Rows from block 4 of a small segmentation model, named by matrix and row number. Rows with one number belong to one channel. Each number is 50 + 12 x the weight over its row's rms, rounded and kept within 0 to 99. All counts start at 0.
After each channel's rows are labels from the 100 images, of 14976, where the channel reaches its highest value: "lies over" is the class under the peak. Only what is clearly more common there than usual is listed. The data: Sentinel-2 satellite tiles (TerraMesh).
# convs0: first 3x3 conv (model.enc.1.1.convs.0.weight, 128x128x3x3, each kernel summed), inputs 64-127
# convs1: second 3x3 conv (model.enc.1.1.convs.1.weight, 128x128x3x3, transposed, each kernel summed), outputs 64-127

convs0.98:34 26 51 59 44 42 48 69 54 53 57 40 56 53 44 42 58 46 44 36 59 45 73 48 56 50 31 19 61 61 47 57 39 51 61 53 46 67 54 33 57 41 40 57 45 35 52 41 53 49 48 59 58 44 57 40 55 37 60 33 48 44 53 37
convs1.98:49 66 41 33 50 39 40 48 37 49 50 84 32 41 44 71 30 52 45 48 62 61 50 34 56 59 55 60 46 61 58 51 50 46 38 52 54 57 44 54 58 53 59 40 44 65 42 41 58 43 58 41 26 45 25 60 56 52 49 57 40 60 27 61
lies over: water

convs0.90:52 58 60 55 53 40 46 34 64 39 78 53 65 61 54 49 49 64 48 48 55 58 75 32 30 46 39 71 55 40 51 55 61 51 54 66 19 36 48 56 44 52 56 51 77 55 44 33 60 49 49 62 50 40 51 45 59 59 51 41 59 52 36 45
convs1.90:30 32 61 46 67 62 59 63 47 49 54 62 39 43 50 44 46 44 46 74 61 50 57 55 46 52 65 56 49 70 47 52 34 52 51 44 50 50 49 25 42 35 34 69 57 34 35 60 48 66 57 49 62 60 51 42 45 56 74 41 51 59 65 52
lies over: water

convs0.58:59 50 52 49 47 59 51 65 43 54 47 56 48 22 57 53 47 48 50 63 51 20 28 36 57 59 41 36 60 46 43 42 56 37 50 38 34 45 41 50 44 50 54 41 33 42 36 49 38 36 40 57 46 41 59 66 30 40 31 70 32 42 48 56
convs1.58:32 44 45 41 52 47 48 12 54 43 53 33 44 84 54 46 48 50 44 48 42 70 40 60 48 34 48 49 51 44 50 55 40 58 45 59 58 41 47 73 33 57 57 50 48 58 62 56 54 55 53 18 38 43 41 36 53 51 63 54 49 42 45 39
lies over: trees; water

convs0.39:71 31 49 45 59 46 51 52 46 73 55 58 44 48 46 44 47 49 56 65 43 45 53 51 46 36 57 61 50 49 70 31 42 51 57 56 56 46 48 49 38 61 56 69 68 47 53 40 51 48 57 25 50 60 34 48 44 47 48 35 42 61 64 45
convs1.39:23 54 67 46 49 70 42 73 61 35 64 51 67 70 37 45 41 45 25 39 43 30 50 37 61 50 42 34 63 53 37 69 59 55 42 51 33 44 37 53 58 62 42 34 41 49 69 60 59 56 49 46 49 52 62 40 65 54 63 32 42 49 54 43
lies over: built area

convs0.30:50 41 46 61 45 52 58 52 45 40 35 37 35 81 49 45 48 49 50 30 53 52 52 31 46 46 71 72 44 40 46 50 37 43 46 37 48 37 39 09 46 48 53 53 35 26 52 92 51 71 56 67 68 65 53 53 28 48 48 53 35 59 42 44
convs1.30:57 53 35 62 41 44 53 69 30 60 55 50 56 33 45 64 37 60 36 57 20 54 49 69 30 54 48 54 48 60 36 56 67 53 61 51 64 37 56 79 58 58 50 68 41 74 38 44 59 24 60 25 34 59 56 55 52 57 48 61 11 28 49 51
lies over: water

convs0.76:87 42 48 37 47 55 37 54 42 40 47 46 46 54 44 64 47 60 53 34 73 42 46 36 45 51 66 34 36 44 39 61 58 47 38 57 47 21 57 60 36 50 59 69 44 73 57 45 63 71 60 49 77 41 46 59 43 51 40 36 62 57 46 50
convs1.76:41 40 44 46 32 47 36 54 23 58 53 52 26 52 25 43 60 46 57 47 66 58 52 52 60 59 51 68 67 64 57 39 47 48 44 49 66 50 52 42 46 51 34 39 61 40 58 54 42 09 54 49 34 49 69 26 46 51 44 50 49 42 45 50
lies over: clouds

convs0.118:58 50 39 42 62 34 38 40 37 49 40 29 33 68 46 57 29 44 45 41 46 76 48 39 80 52 65 65 47 38 21 37 43 46 56 46 58 37 45 44 54 64 47 43 40 48 51 67 71 50 38 49 48 42 46 55 57 26 41 58 24 74 36 47
convs1.118:58 49 60 63 49 51 71 42 51 54 24 60 80 46 54 38 50 48 41 68 30 43 34 52 43 55 44 48 71 39 50 62 52 69 65 27 48 70 47 69 42 27 38 48 45 59 45 49 22 48 55 23 40 45 49 48 27 53 54 42 27 42 51 49
lies over: snow or ice

convs0.52:56 34 58 53 60 45 52 45 38 40 91 47 26 55 45 52 56 44 37 54 57 71 17 63 46 58 32 63 40 47 47 49 53 45 47 46 55 50 40 85 53 42 43 36 74 51 39 50 54 46 40 58 65 60 30 58 45 56 44 46 57 46 43 51
convs1.52:59 41 50 38 38 34 31 58 58 62 49 53 52 50 29 44 45 47 66 46 48 56 56 45 63 43 35 59 43 43 47 59 26 46 36 66 58 25 86 31 64 55 77 46 55 62 61 62 74 49 33 55 46 56 48 62 69 37 48 50 59 23 55 58
lies over: built area

convs0.63:40 60 41 43 45 27 32 56 50 44 58 48 51 55 40 55 57 59 55 42 69 83 40 49 59 58 48 31 37 49 52 52 46 48 46 54 43 37 57 64 51 64 58 52 48 45 42 19 39 54 51 42 35 57 50 47 48 52 24 53 57 45 52 57
convs1.63:53 20 45 42 76 53 77 43 57 46 65 42 22 56 82 59 57 48 71 53 40 41 40 44 46 35 43 74 43 68 47 52 34 56 39 58 51 44 35 49 43 48 40 69 46 35 42 53 52 54 43 39 50 40 44 56 31 49 62 55 81 60 54 32
lies over: water

convs0.93:42 55 61 56 76 56 40 35 60 49 59 62 53 62 62 57 52 45 49 50 38 52 50 46 39 41 42 57 43 45 63 30 39 33 38 68 39 56 60 48 51 32 52 44 50 44 51 63 50 38 56 57 46 42 35 49 62 53 60 49 57 32 56 45
convs1.93:59 40 47 50 30 39 44 84 57 56 56 39 69 46 58 40 39 40 41 54 52 56 42 54 52 51 68 22 44 41 50 62 48 68 71 46 71 44 55 40 55 48 56 42 63 54 51 41 75 54 56 32 60 56 52 35 47 49 64 60 63 64 35 50
lies over: built area

convs0.91:46 58 64 58 46 33 39 75 44 59 47 51 46 44 50 44 42 62 47 40 31 50 52 66 40 67 26 50 57 52 54 39 37 53 44 46 48 54 44 43 44 38 52 47 51 79 60 28 61 28 51 46 41 49 40 58 65 53 47 67 59 62 61 54
convs1.91:43 41 70 21 63 52 53 23 44 53 40 59 47 48 56 52 46 47 66 58 63 58 48 28 44 31 69 34 53 42 44 66 46 47 29 69 38 44 38 45 27 53 60 21 55 33 40 59 43 60 58 47 53 54 37 42 55 43 51 43 54 37 44 52
lies over: built area

convs0.24:54 48 57 53 43 64 61 73 78 52 40 83 31 61 50 69 59 35 45 46 35 45 59 43 43 54 48 64 41 54 38 50 54 44 35 47 57 42 35 48 40 34 35 62 35 53 42 58 45 28 49 26 63 63 63 51 37 59 39 54 54 34 51 60
convs1.24:65 31 67 38 32 38 46 58 71 60 45 40 43 56 56 51 42 44 43 48 61 60 40 20 60 45 42 26 38 51 42 46 43 43 60 40 63 42 66 38 49 58 73 53 47 58 65 52 52 76 38 60 61 46 45 56 40 37 78 39 67 30 44 52
lies over: built area

convs0.28:63 59 52 40 42 56 53 89 57 53 29 57 29 30 51 56 43 53 46 41 79 48 39 44 59 39 50 42 25 43 53 32 43 44 55 42 52 51 41 30 38 49 33 50 47 33 39 28 51 92 54 59 60 42 52 62 37 61 56 38 59 41 71 54
convs1.28:29 49 40 52 44 46 47 20 64 45 47 64 45 62 45 59 63 42 47 25 49 45 50 38 23 44 35 35 45 62 55 41 51 45 42 54 37 63 63 50 50 45 54 43 58 54 70 57 53 16 60 52 59 69 73 42 56 53 61 35 48 57 46 38
lies over: clouds

convs0.117:52 28 44 19 63 37 32 60 54 44 89 56 16 52 47 51 56 60 55 68 56 49 47 58 26 39 36 38 61 49 51 66 46 44 38 63 37 15 53 60 62 47 54 43 54 69 58 83 62 35 47 57 53 52 39 50 41 45 30 41 45 22 49 48
convs1.117:61 60 66 52 53 34 43 33 38 55 37 59 54 60 67 42 42 46 44 41 65 42 50 36 74 65 29 24 29 43 60 49 40 33 72 41 56 52 49 38 42 62 37 39 55 37 43 35 42 58 49 57 25 51 63 46 41 58 61 58 73 45 34 32
lies over: crops

convs0.101:50 59 22 60 52 56 55 59 61 59 44 48 28 76 58 44 29 62 48 53 49 41 28 58 44 59 53 58 59 56 35 42 48 62 49 42 30 41 42 54 63 54 46 47 58 80 45 31 64 48 43 68 49 49 37 45 39 52 60 66 37 43 54 41
convs1.101:67 41 56 23 54 69 39 35 52 61 77 56 67 55 50 65 49 49 54 55 72 52 68 53 63 45 50 53 59 44 42 43 42 56 62 51 62 53 73 40 65 57 38 62 58 27 43 66 47 49 39 30 62 48 54 75 60 51 32 46 61 49 48 41
lies over: built area

convs0.27:70 52 60 50 36 35 46 46 62 48 39 57 39 54 41 51 47 40 58 34 63 33 46 57 63 36 36 58 54 47 37 44 41 51 51 55 70 90 52 27 53 36 41 57 50 39 46 14 50 39 47 55 59 52 43 62 63 67 83 30 29 82 40 45
convs1.27:62 78 51 55 54 53 53 53 56 49 31 47 70 29 52 45 40 54 40 16 36 64 61 29 61 65 53 32 45 60 50 56 52 55 65 29 31 50 51 46 45 58 51 49 61 48 46 46 44 43 52 44 33 41 58 45 28 67 35 61 82 63 54 27
lies over: crops

convs0.9:57 40 50 47 48 56 63 65 70 55 38 52 30 45 50 62 49 58 52 47 65 65 36 36 41 39 72 73 57 64 57 37 45 34 55 42 68 43 43 44 45 34 35 59 62 51 27 53 61 49 60 61 63 35 40 45 43 33 88 34 48 47 49 34
convs1.9:43 35 24 63 46 36 56 34 45 39 58 44 86 41 50 53 49 41 46 49 42 57 38 47 49 54 15 20 37 24 56 69 43 68 64 59 48 44 70 48 63 62 69 41 63 64 67 40 33 61 45 32 41 65 46 42 50 72 38 54 26 59 48 49
lies over: water

convs0.14:45 24 52 66 55 46 69 53 75 45 18 61 58 65 57 69 50 71 61 42 76 78 33 47 59 50 58 66 49 71 76 71 55 61 57 66 30 49 45 40 53 53 55 41 76 56 54 39 33 43 49 41 49 38 44 48 38 37 52 35 65 40 43 55
convs1.14:56 49 59 43 49 50 38 49 31 38 59 60 71 36 29 40 47 44 34 54 48 48 30 40 51 44 35 44 31 33 47 57 59 46 55 30 80 48 53 48 57 46 53 59 46 45 50 55 32 60 40 59 52 76 52 48 69 71 47 45 40 59 66 47
lies over: water; clouds

convs0.13:57 60 41 46 46 47 54 31 75 38 63 57 70 43 56 56 44 56 54 56 72 38 51 55 32 62 40 21 35 49 48 70 39 50 37 59 31 65 42 46 57 50 52 42 34 60 53 62 56 44 48 54 79 58 48 47 40 54 68 60 62 31 58 50
convs1.13:60 54 49 63 59 52 48 43 47 55 45 47 78 56 42 40 43 51 50 34 37 73 23 54 53 48 54 60 64 39 52 70 62 58 47 25 57 45 33 46 46 46 38 34 38 52 36 60 43 61 33 20 15 34 56 59 62 56 45 35 30 51 43 55
lies over: snow or ice

convs0.64:59 20 45 63 35 48 58 67 58 46 28 49 67 74 35 64 55 56 37 39 47 40 31 50 13 40 73 50 49 50 52 42 56 46 44 58 87 64 45 54 41 39 39 60 37 39 51 61 52 57 54 47 71 53 53 57 50 34 58 45 39 61 54 50
convs1.64:40 60 57 57 52 53 61 47 33 43 38 45 55 50 54 41 57 40 51 25 32 45 63 35 77 48 63 56 47 58 53 49 55 51 64 38 60 59 30 45 31 83 43 37 51 46 42 27 34 37 59 38 45 52 66 34 47 38 69 40 68 52 43 72
lies over: snow or ice