config.yaml
arch: "unet"
model: "segmentation model"
dataset: "Sentinel-2 satellite tiles (TerraMesh)"
train_examples: 72500
image_size: 64
crop_scale_min: 0.7
horizontal_flip: true
num_classes: 10
norm: "groupnorm"
activation: "silu"
weight_standardization: false
pixel_unshuffle: 2
widths: [64, 128, 192, 256]
blocks_per_level: 3
block: "basic"
attention: false
upsampling: "nearest_conv"
init: "trunc_normal_002"
residual_init: "none"
optimizer: "muon"
muon_scale: "spectral"
lr: 0.016
momentum: 0.95
nesterov: true
orthogonalizer: "newton_schulz_5"
adamw_lr_other_params: 0.00077
steps: 14000
batch_size: 128
epochs: 24.7
lr_schedule: "wsd"
decay_fraction: 0.4
final_lr_fraction: 0
warmup_steps: 2800
weight_decay: 0.03
adamw_weight_decay_other_params: 0
Rows from block 17, named by matrix and row number. Each number is 500 + 25 x the weight over its row's rms, rounded and kept within 0 to 999. All counts start at 0. Numbers have three digits each. After the name is the row's rms in percent of the matrix's.
# convs0: first 3x3 conv (model.decb.2.0.convs.0.weight, 64x128x3x3), inputs 100-109, a 3x3 kernel for each
convs0.0 091:478483485496513484492503468525495524526465499526478506489479495468441454471460469494484495474459526481490543493499508481495493482487500471467466466459438450413427512517524513467495530502513438473474450514485406468443506507494525503470513498483497495476517476470506505486
convs0.1 089:490505521485504515485505523507514512512508501508509509500497525502499525500500518526525526532523522509506497488495499501508505486488485483478472475468472466443469525495484522482483513487498488499494506516500490504486522532529522529519510513510526496514514464475524494489
convs0.2 101:522535516533554528533538514489483489480478476478472472489481493486480485486485497471476469488483476481492477558561555580578569574559553526525529503496502499483499554532531532488499500479496511526539524561574513540564548552527552557517545536515521529540512510519514510528
convs0.3 109:525551537512521503497487465492435437518464441507448454502500477512498482499493505491493489479471492499502506506462489472426474459438519425444436450491442457471483517504477524496456492501521476500502454495486467468478507491485531476476502487515510508515517503525533534491
convs0.4 106:524562535525567535511540520488477492479465468474471473502515518513522510508519506527514510530517522525522512513510520519511527508506523467460454459461456443443455525510469520507466496505485534548536534542526508503500534549537544555544528539524485474470472477468481493466
convs0.5 092:483507473479511494464480466498483503499487509525510521530535538566570564538563550544534496584574515521543509526529535517503521516534530486470488485473461478495479492482460523542521504520518539526514513515503510498515521525513514525523501496510493515518493501514476506512
convs0.6 101:525531508512540506480506495502475512497481475473501467527508503507523512466484505482488489485513498495506452451496482441455469468465445486516515483485481449419438514490509508462470459444444472493476459498502449437471490519472466499491471474477499500486485489457476467468
convs0.7 111:503517510489501492498516500518519548498495523491475496485515505498517501492507502493508493506526516498502499510526502524538522496493504526529540524541513524516507495517514493500500459480490528519534514530545525523531514517501507510501497503512505510512499501524485501504
convs0.8 109:494488481501496499500491497501506500498486478482482474513495496529508518546524518473469480475466491499494509514528505534543523537529502481486486504511513478487479484493522516535559546563579530536542565563561573582566546546545544549543559564539540538514540568534528553541
convs0.9 103:468472462485505489484505486523505488524511496532538529479487490475483494483493504478466472478473479468465479491490479497486465508497462489476482500477464506484463415386405429390406459421447501518518513549549501531540511503497519503490525502480421433448409425449426451463
convs0.10 100:480489488488499498512515505546516526531509500518519506540544545538544556529530536495495494483476486477470478454460437485479453472450438517502476530493445523497451498489537476448498521476513511534537523542543524532519448446463456450467457459463524515499519520549519533530
convs0.11 094:536547543529544540508511516513493478485464471492479483494471465496483467471466473530513503500496503497497501527515502563554510507499512508519531481478497506496505488473479502474498512523525459450458460465480476476484497499490517492479506497501478470480492469473501488479
convs0.12 108:558574563593621605596618599466452486490439449538512497502497502499488485502493486504510499488484480460445449476485489465472472482485480526501534525481492531515487527519558501481530495479500505499505489491504456469490485511506455472470461439436519521494500519505486499530
convs0.13 096:445446456472485492473490491491495480488478483499483485485496513484481503490487503502485486490484500488496503510519495542570518525533504486481479473437460480456459450469477450447464444457461494497498489500492482490485494503517490496498504498507511480449508465430497484473
convs0.14 094:505513496496510500475495487498472467518500484534530511506504508492503509498504505557535546540540537551527544472460442469464443476454447449452458472479452454469447500491504489472486464455476505539553500536555486522520535542521544535511553539505505498503498502521512510519
convs0.15 089:488483491513510502511516515462477519450470507471491518495482500497469475484460470507501513485469491495476478536527511506495489511501497502501511532536513535527521484458494504467481480464482544561580544570566505522528518519496541535478514510487504511475495490461491488466
convs0.16 108:494499494493494497522529514502500486535558498510565517543542539536538539550540526503518523489497516502482493472463490473480470467454466492455445488475435467442423531509529539490502548506524488509509486491509477483492475461477481449454489467492502496482511491529523506518
convs0.17 098:475478479458459464470466466466448464469452455454443445469479469462470459456468464499496489505494488506488475501488499498479488482470475499495507490491509473467492479474468471461472487488495448472468464485485455475478525511497538522503533529517501490500509509524500512517
convs0.18 105:524511488526518501539540519534539530548551543545557551529539512534543512522526490525533527530542534530535534440453460459472468466471462474462456460439436469441428441442445433432442436430433490486489485477487488482493480484481479482476485477470471494491469493487470493486
convs0.19 093:508509496489485479484485475535550538533562531501544516497498494486496486464467465495509502501509492490500492540553532548567527535531503472500522437459503441459509482489515500490509497509506530511506539524529551540552503517525505523527513529536503524510503522517501508511
convs0.20 093:474474469480481481492480479475460411480456410490468435483492499471482480475483482468480474476485467476488474564557528559549513572549520515518521513529522515531530522511524528510511552537537500486522506490531506497520536537530539544546538527528508520522505522523500522525
convs0.21 097:503503478488525486498535498520535517512514497470479473496525488490520479482497452445461459481509474451468467515502508525542522507495499523509548501472515505465509519527536510477533518507544488509497484475489496508501475465445493489453475482463476505503479498515494505518
convs0.22 090:522513490524518495510522509494503505479478493474480504503519512514514513505499486524519514536550529531529513503500479510521495486486473484470514482449496494446468484473471491482487496511530516527527520511515556554540557545524556528502527514502511509504519505504518507490
convs0.23 091:530531512513523511523530517534531506536538500545535519481498478477488475468468469516537503531540478491490478511501504518500489493476470438424457442440466446463475474476494464471466485485485475468466472471485471476487513506489500495487498495494485500502483514524503516529
convs0.24 098:503509507506511517490489494532524510546554542542538537525529551512512532527515526508508500479489489453468486482453443489477462451461471435402423460378438530472480453455486463486481526540502516527525520511516506498515531548547523549551533560548486508539500467503501446469
convs0.25 111:500519533512533544512512522481500474486499472458507503532517543522505548500490534524484494508478510484470516520496510531481474528487483545528509503467492484446481514532539498505536493487501536533540541536530530529515545531540560535541559551550504501493507505549521522578
convs0.26 100:516502499497481489485468480512505521494474476462477494509504523502499502483483489532528520529523519507498492455484510491519526502511499472477496525542513542566519459441467465415431434403417504504503540545548508519541533557526543561523548555537483506475482514495473511498
convs0.27 126:529515522505500504485496498556490511537482511543493481518519480515549498537562502463482498465496489500507473493498494486513509494522512494496555472494557487512530531532539517517551495523533531551554539546565545542555540552545524535546519532538506535519491621525506570472
convs0.28 095:492471504508481503518518506521500508532524515504501520505508478497477442462459447464465458486472454487470455507527525531568543520525513463463463461464422489460456527477498501436465520509533487488481494512490453481496481503495493514482493483480486505490509451476495477466
convs0.29 083:553572576546556555533533518540509479548519488538522508533544529530550539530556544512509506506497513500494505500502529478459494485469496493463476491466466511504497511504508501501507495493491484481490484477491492482497468478476475481485489500512466484466458477476469464468
convs0.30 087:494473477490478480480473481503495485479474488482472482529512506522513511556548550497490498482469480508493495457478478485482493493488495503533484475506444470487457458487476451478475465487492485500500488506501495506491511480485508482514523503524520533522537534502531543496
convs0.31 093:518527527503517526527529536539520517535527502526527514520540527517540536528536513506501502487486500499486482457463464449466477450466465490481488510520507492504488483478472494506478486502477462470487482464472462460464480502498469473479473495493457480449465504465452489460
convs0.32 088:539543537524531524538538531525525521517506506522501500500495482495487477496490485466465474469470477458464482484478477465469462452454458550532516580577549581553541517570555525549544523518534540533533547537532556554543481483483490484481495490502518507516538527551536526537
convs0.33 113:525512507512500500509492494533509513529509512535536534481456452479460456479474470483481489494488501516514522508501500502488487502491495526526501520515501494483484543507513530491507542522532480490484494503497497501501489470458494478464485479472490457445481448452478459469
convs0.34 099:476484485481491493486490502485517518497499508492482495476477475465463457462451454464462459458459448466472463488476473473459471473464471471465471504496494483482497484478477488498495489487495489496497477484502469479495442445446444442443464459447555552540538530540532522528
convs0.35 093:468487482472485492485481489501470471477442461482480488454470505467493511492513512501496502476483503468471502521509501519486483490481471567542512526496485515519506522541527518581547543553511483471458479469458472478471434444487449457497479475488531512532551526536537538538
convs0.36 099:514514510527532516530529510560544528564546531566559549451442457450447467458463493524523524521517527506513534540528513536526508532521513541539507553546495531529479501489465511493460496491476517511502496496493501511509493472478487469473495490497448440474457453482463474488
convs0.37 098:513528512506530514504516519506516538518501529522501516501498497529538509504505493536522529524521533500513515549537501521539519490501511472477484484463484499490507500490505487477506522530541574556543575558530559572569564568552555572545566560549511476473544470455481489472
convs0.38 089:507510500502494483497483474498468498499471490536532527462448451465445451475465471477470484493486494486497504500487469496491473492489484551557508554583527541528503483465472485464464489467493464463456479474464457459458469459473476468475480475478509481490487460509489492487
convs0.39 099:552539541553530538556530529519493475492466478493479489496481489514495499515509513500480484496482501496499516520503495528510491504503493489489464479481463469470461544529503528518509542521527517502507528520522527536536502506510530532513519525500512504521523508527520520510
convs0.40 092:526510528521495514531503489531538527529492480494502523516507503524506487507492515510509485525499535515502515504498524492459484509502511518509511490484496493515524514501506542504492530539511508508459503566524496524553505523507532541490515501510528538522525534456521513522
convs0.41 101:497506500496514517496500512514534510503527533503512533504523515493520520490507495513504503535517511548541529486507526498510517535536524533483466519478458498486459484455428504509446476482469502514521492488510504496496498507498493512504503512505512518510494524521487513538
convs0.42 101:524530526514509512497497497504520489563600542532558520509513510494514518478487494483496502506527516503501489510502512500489497509496505475475461524553480489503475548552529567569515549535522489498486474500493494502500478466472483454459486478491468511505461486507490501500
convs0.43 112:510514511512522510491497493474505481522583534521578532513506501517521506509516497484471475536519494543535498482480478488488478493491475470478478494506517507520520529510507610599551648654581491504497481486486494488483509494489503499494499500505501512517529536519549562540
convs0.44 120:470449465469454462483479470541592560543604557519553514542552516557553511503498480543535496610571509540491464494486495522510489502477470506537550520571545518541524545550520566562515538521480492503496482503488489504494529516507533527503529531523526532492527537491516521486
convs0.45 094:497539498471514476466505464556578559524559554499526539486528484503535503463506486535549517586613559530545516526528554510516547489475516491459478501460468529492487521507492512503478530550526491483491490486482510503497526541533506520515531537539503508519463485506476490506
convs0.46 089:500500489500495493519488488530535538535543497546568498486506508488500496501516518498490490486488513478483517540524526497471533483457535496494528526501488540561530516540510527539514494536526464477482472498498490505514467466461461453469467451438498511492505537511502480473
convs0.47 137:487505485484495485478484490434437587438437594465471568471494550475514559489499507448516554456593622474570572497488497474506540482518532464440487463429483463451501438525583428530609431503557497498496502505501498507521491501488480485487485482469454475496452483515462455473
convs0.48 100:527511490512496487488477488524544541524540514495512508533547545570597578564576566545538532534535537524516537511512528486485510457459479494500513492539518444459468514545517526578520443466495518517498506505511506514528497507509534535529533543532525539495506493481485484466
convs0.49 094:469507527463508531473499509471439446484463448495499486538527517542535514537517507516509521507505525519506513506487480507494461500471455532540491544566515505528485457480463485491470493498484496529514500526517495511506498507517507511514489496507481487489481493499484500507
convs0.50 099:479466467465446436483476460456462466445501478462507490488478469500497480496500485471472483478486495477473483493497529479477488486465484502513488477571516474516511529547531536579537491511501533539525533553534508509499486488499501493490480477498533526542531508564541534517
convs0.51 097:414441456423438470455461463510507480497494457468468469487473491469458501496494521497504506479474492482484509498510521464462521490513519496504517591550516504542523515512479615620543558567517495503487479495477450459453485490480504471485493483466482482443491501468503511506
convs0.52 085:506526519515535534500507513538503499527496499514505511486501500492500501471471471495492496487492510471501507490497517475491500479493498476459438469452425477462455543559542537544542512522532497531521513536529515528531515530546509532532484488504499476498536523524544524509
convs0.53 107:478483469475464470503487482485487534520495506540516510443449464445439440471457442555561539545539521509496514523514487551550518505483496482488487502503481531508505499528525506497493507480480466485492490512510491506502476503511469478470459459455490486505480480515491481493
convs0.54 102:485482506484478495474474478483478467476513493491513509516514503522517496498499502516502489510494471494488495528519496529530487466481463473462487494507482487497464483483458493494435473465439513515515486523528463491502509500488547525489535533500519543538521543565523516512
convs0.55 103:530522505526532501502511487453477461442475464425449448483483495483493509469475492493502500509516502537542505468456460455445435463462437502519521468509533453481506525520518532529532520522541497490498474472484470467479515501512510500505495485494525525527522507506517508514
convs0.56 103:489473465487489471503514487494498508527551524501557525495492503484478473474471471517523503514496512491484504475469496486504485475468473485485482505521474474456430521546526546486489510478485477465479469480491484496495522519531533516487536529524503524516514519526521526517
convs0.57 113:490483486485477477489476476448422440451445447461469469483487493470471473476473472539544534543533531537527523473468471460453454463463467500485480513499496506501497546538526556552528537537519503502496513508505506495502495504503503508507499507511517515484510526498501511496
convs0.58 104:519528509513509489473466455534520511525513526512504522470479487473468477473475487507500492493494490503510510481481454503498472470486488536518510487472491500486518484430451467449454476481468521539549533550545500505510526520506546541527523522535508500527508508518496517512
convs0.59 098:461456464439442451440452446535532515560522468548547512489488497501483483504502494540560534521519542487487517520516526514517526481460480439440458448442455457462471521529522484462491467459464503509486525534508526545530488510519492490483499495488494493491464449466473454472
convs0.60 098:540570556550577557524546527500517464537599542539577517511505500497511521499519535475489482464477465488502483538566560536516512532563533513520517550560556509489515453428426473478484482467492513499520489463499506463470516504519500488518496493506428399430450413447461465456
convs0.61 098:564565554569564548577578552491458475553491460547509468527516521501493496507498499476480485495487500500486494518501475552558535544532543514527519502523532505513528480492526422418491437437489442463452455457449462464459510503502490479489486477490540529527485479494489485495
convs0.62 092:484476462488479460496494473512514511531542537516534532518514523510499506499491505486492489487484496480481495491509517519530525524526530503493493525528503517507497482475466496479473499491489531518524537537539525536543505514514517528511512520518502498483497483486498498493
convs0.63 091:489488479488494481509513498533549541522518518542519527526533545510495510497498511505512497475470500463474496496507509481496499474472495534508503532538506525518497465466446463452444467482465515511531519528520492516504502500499494496480490498502484473479462445466471469468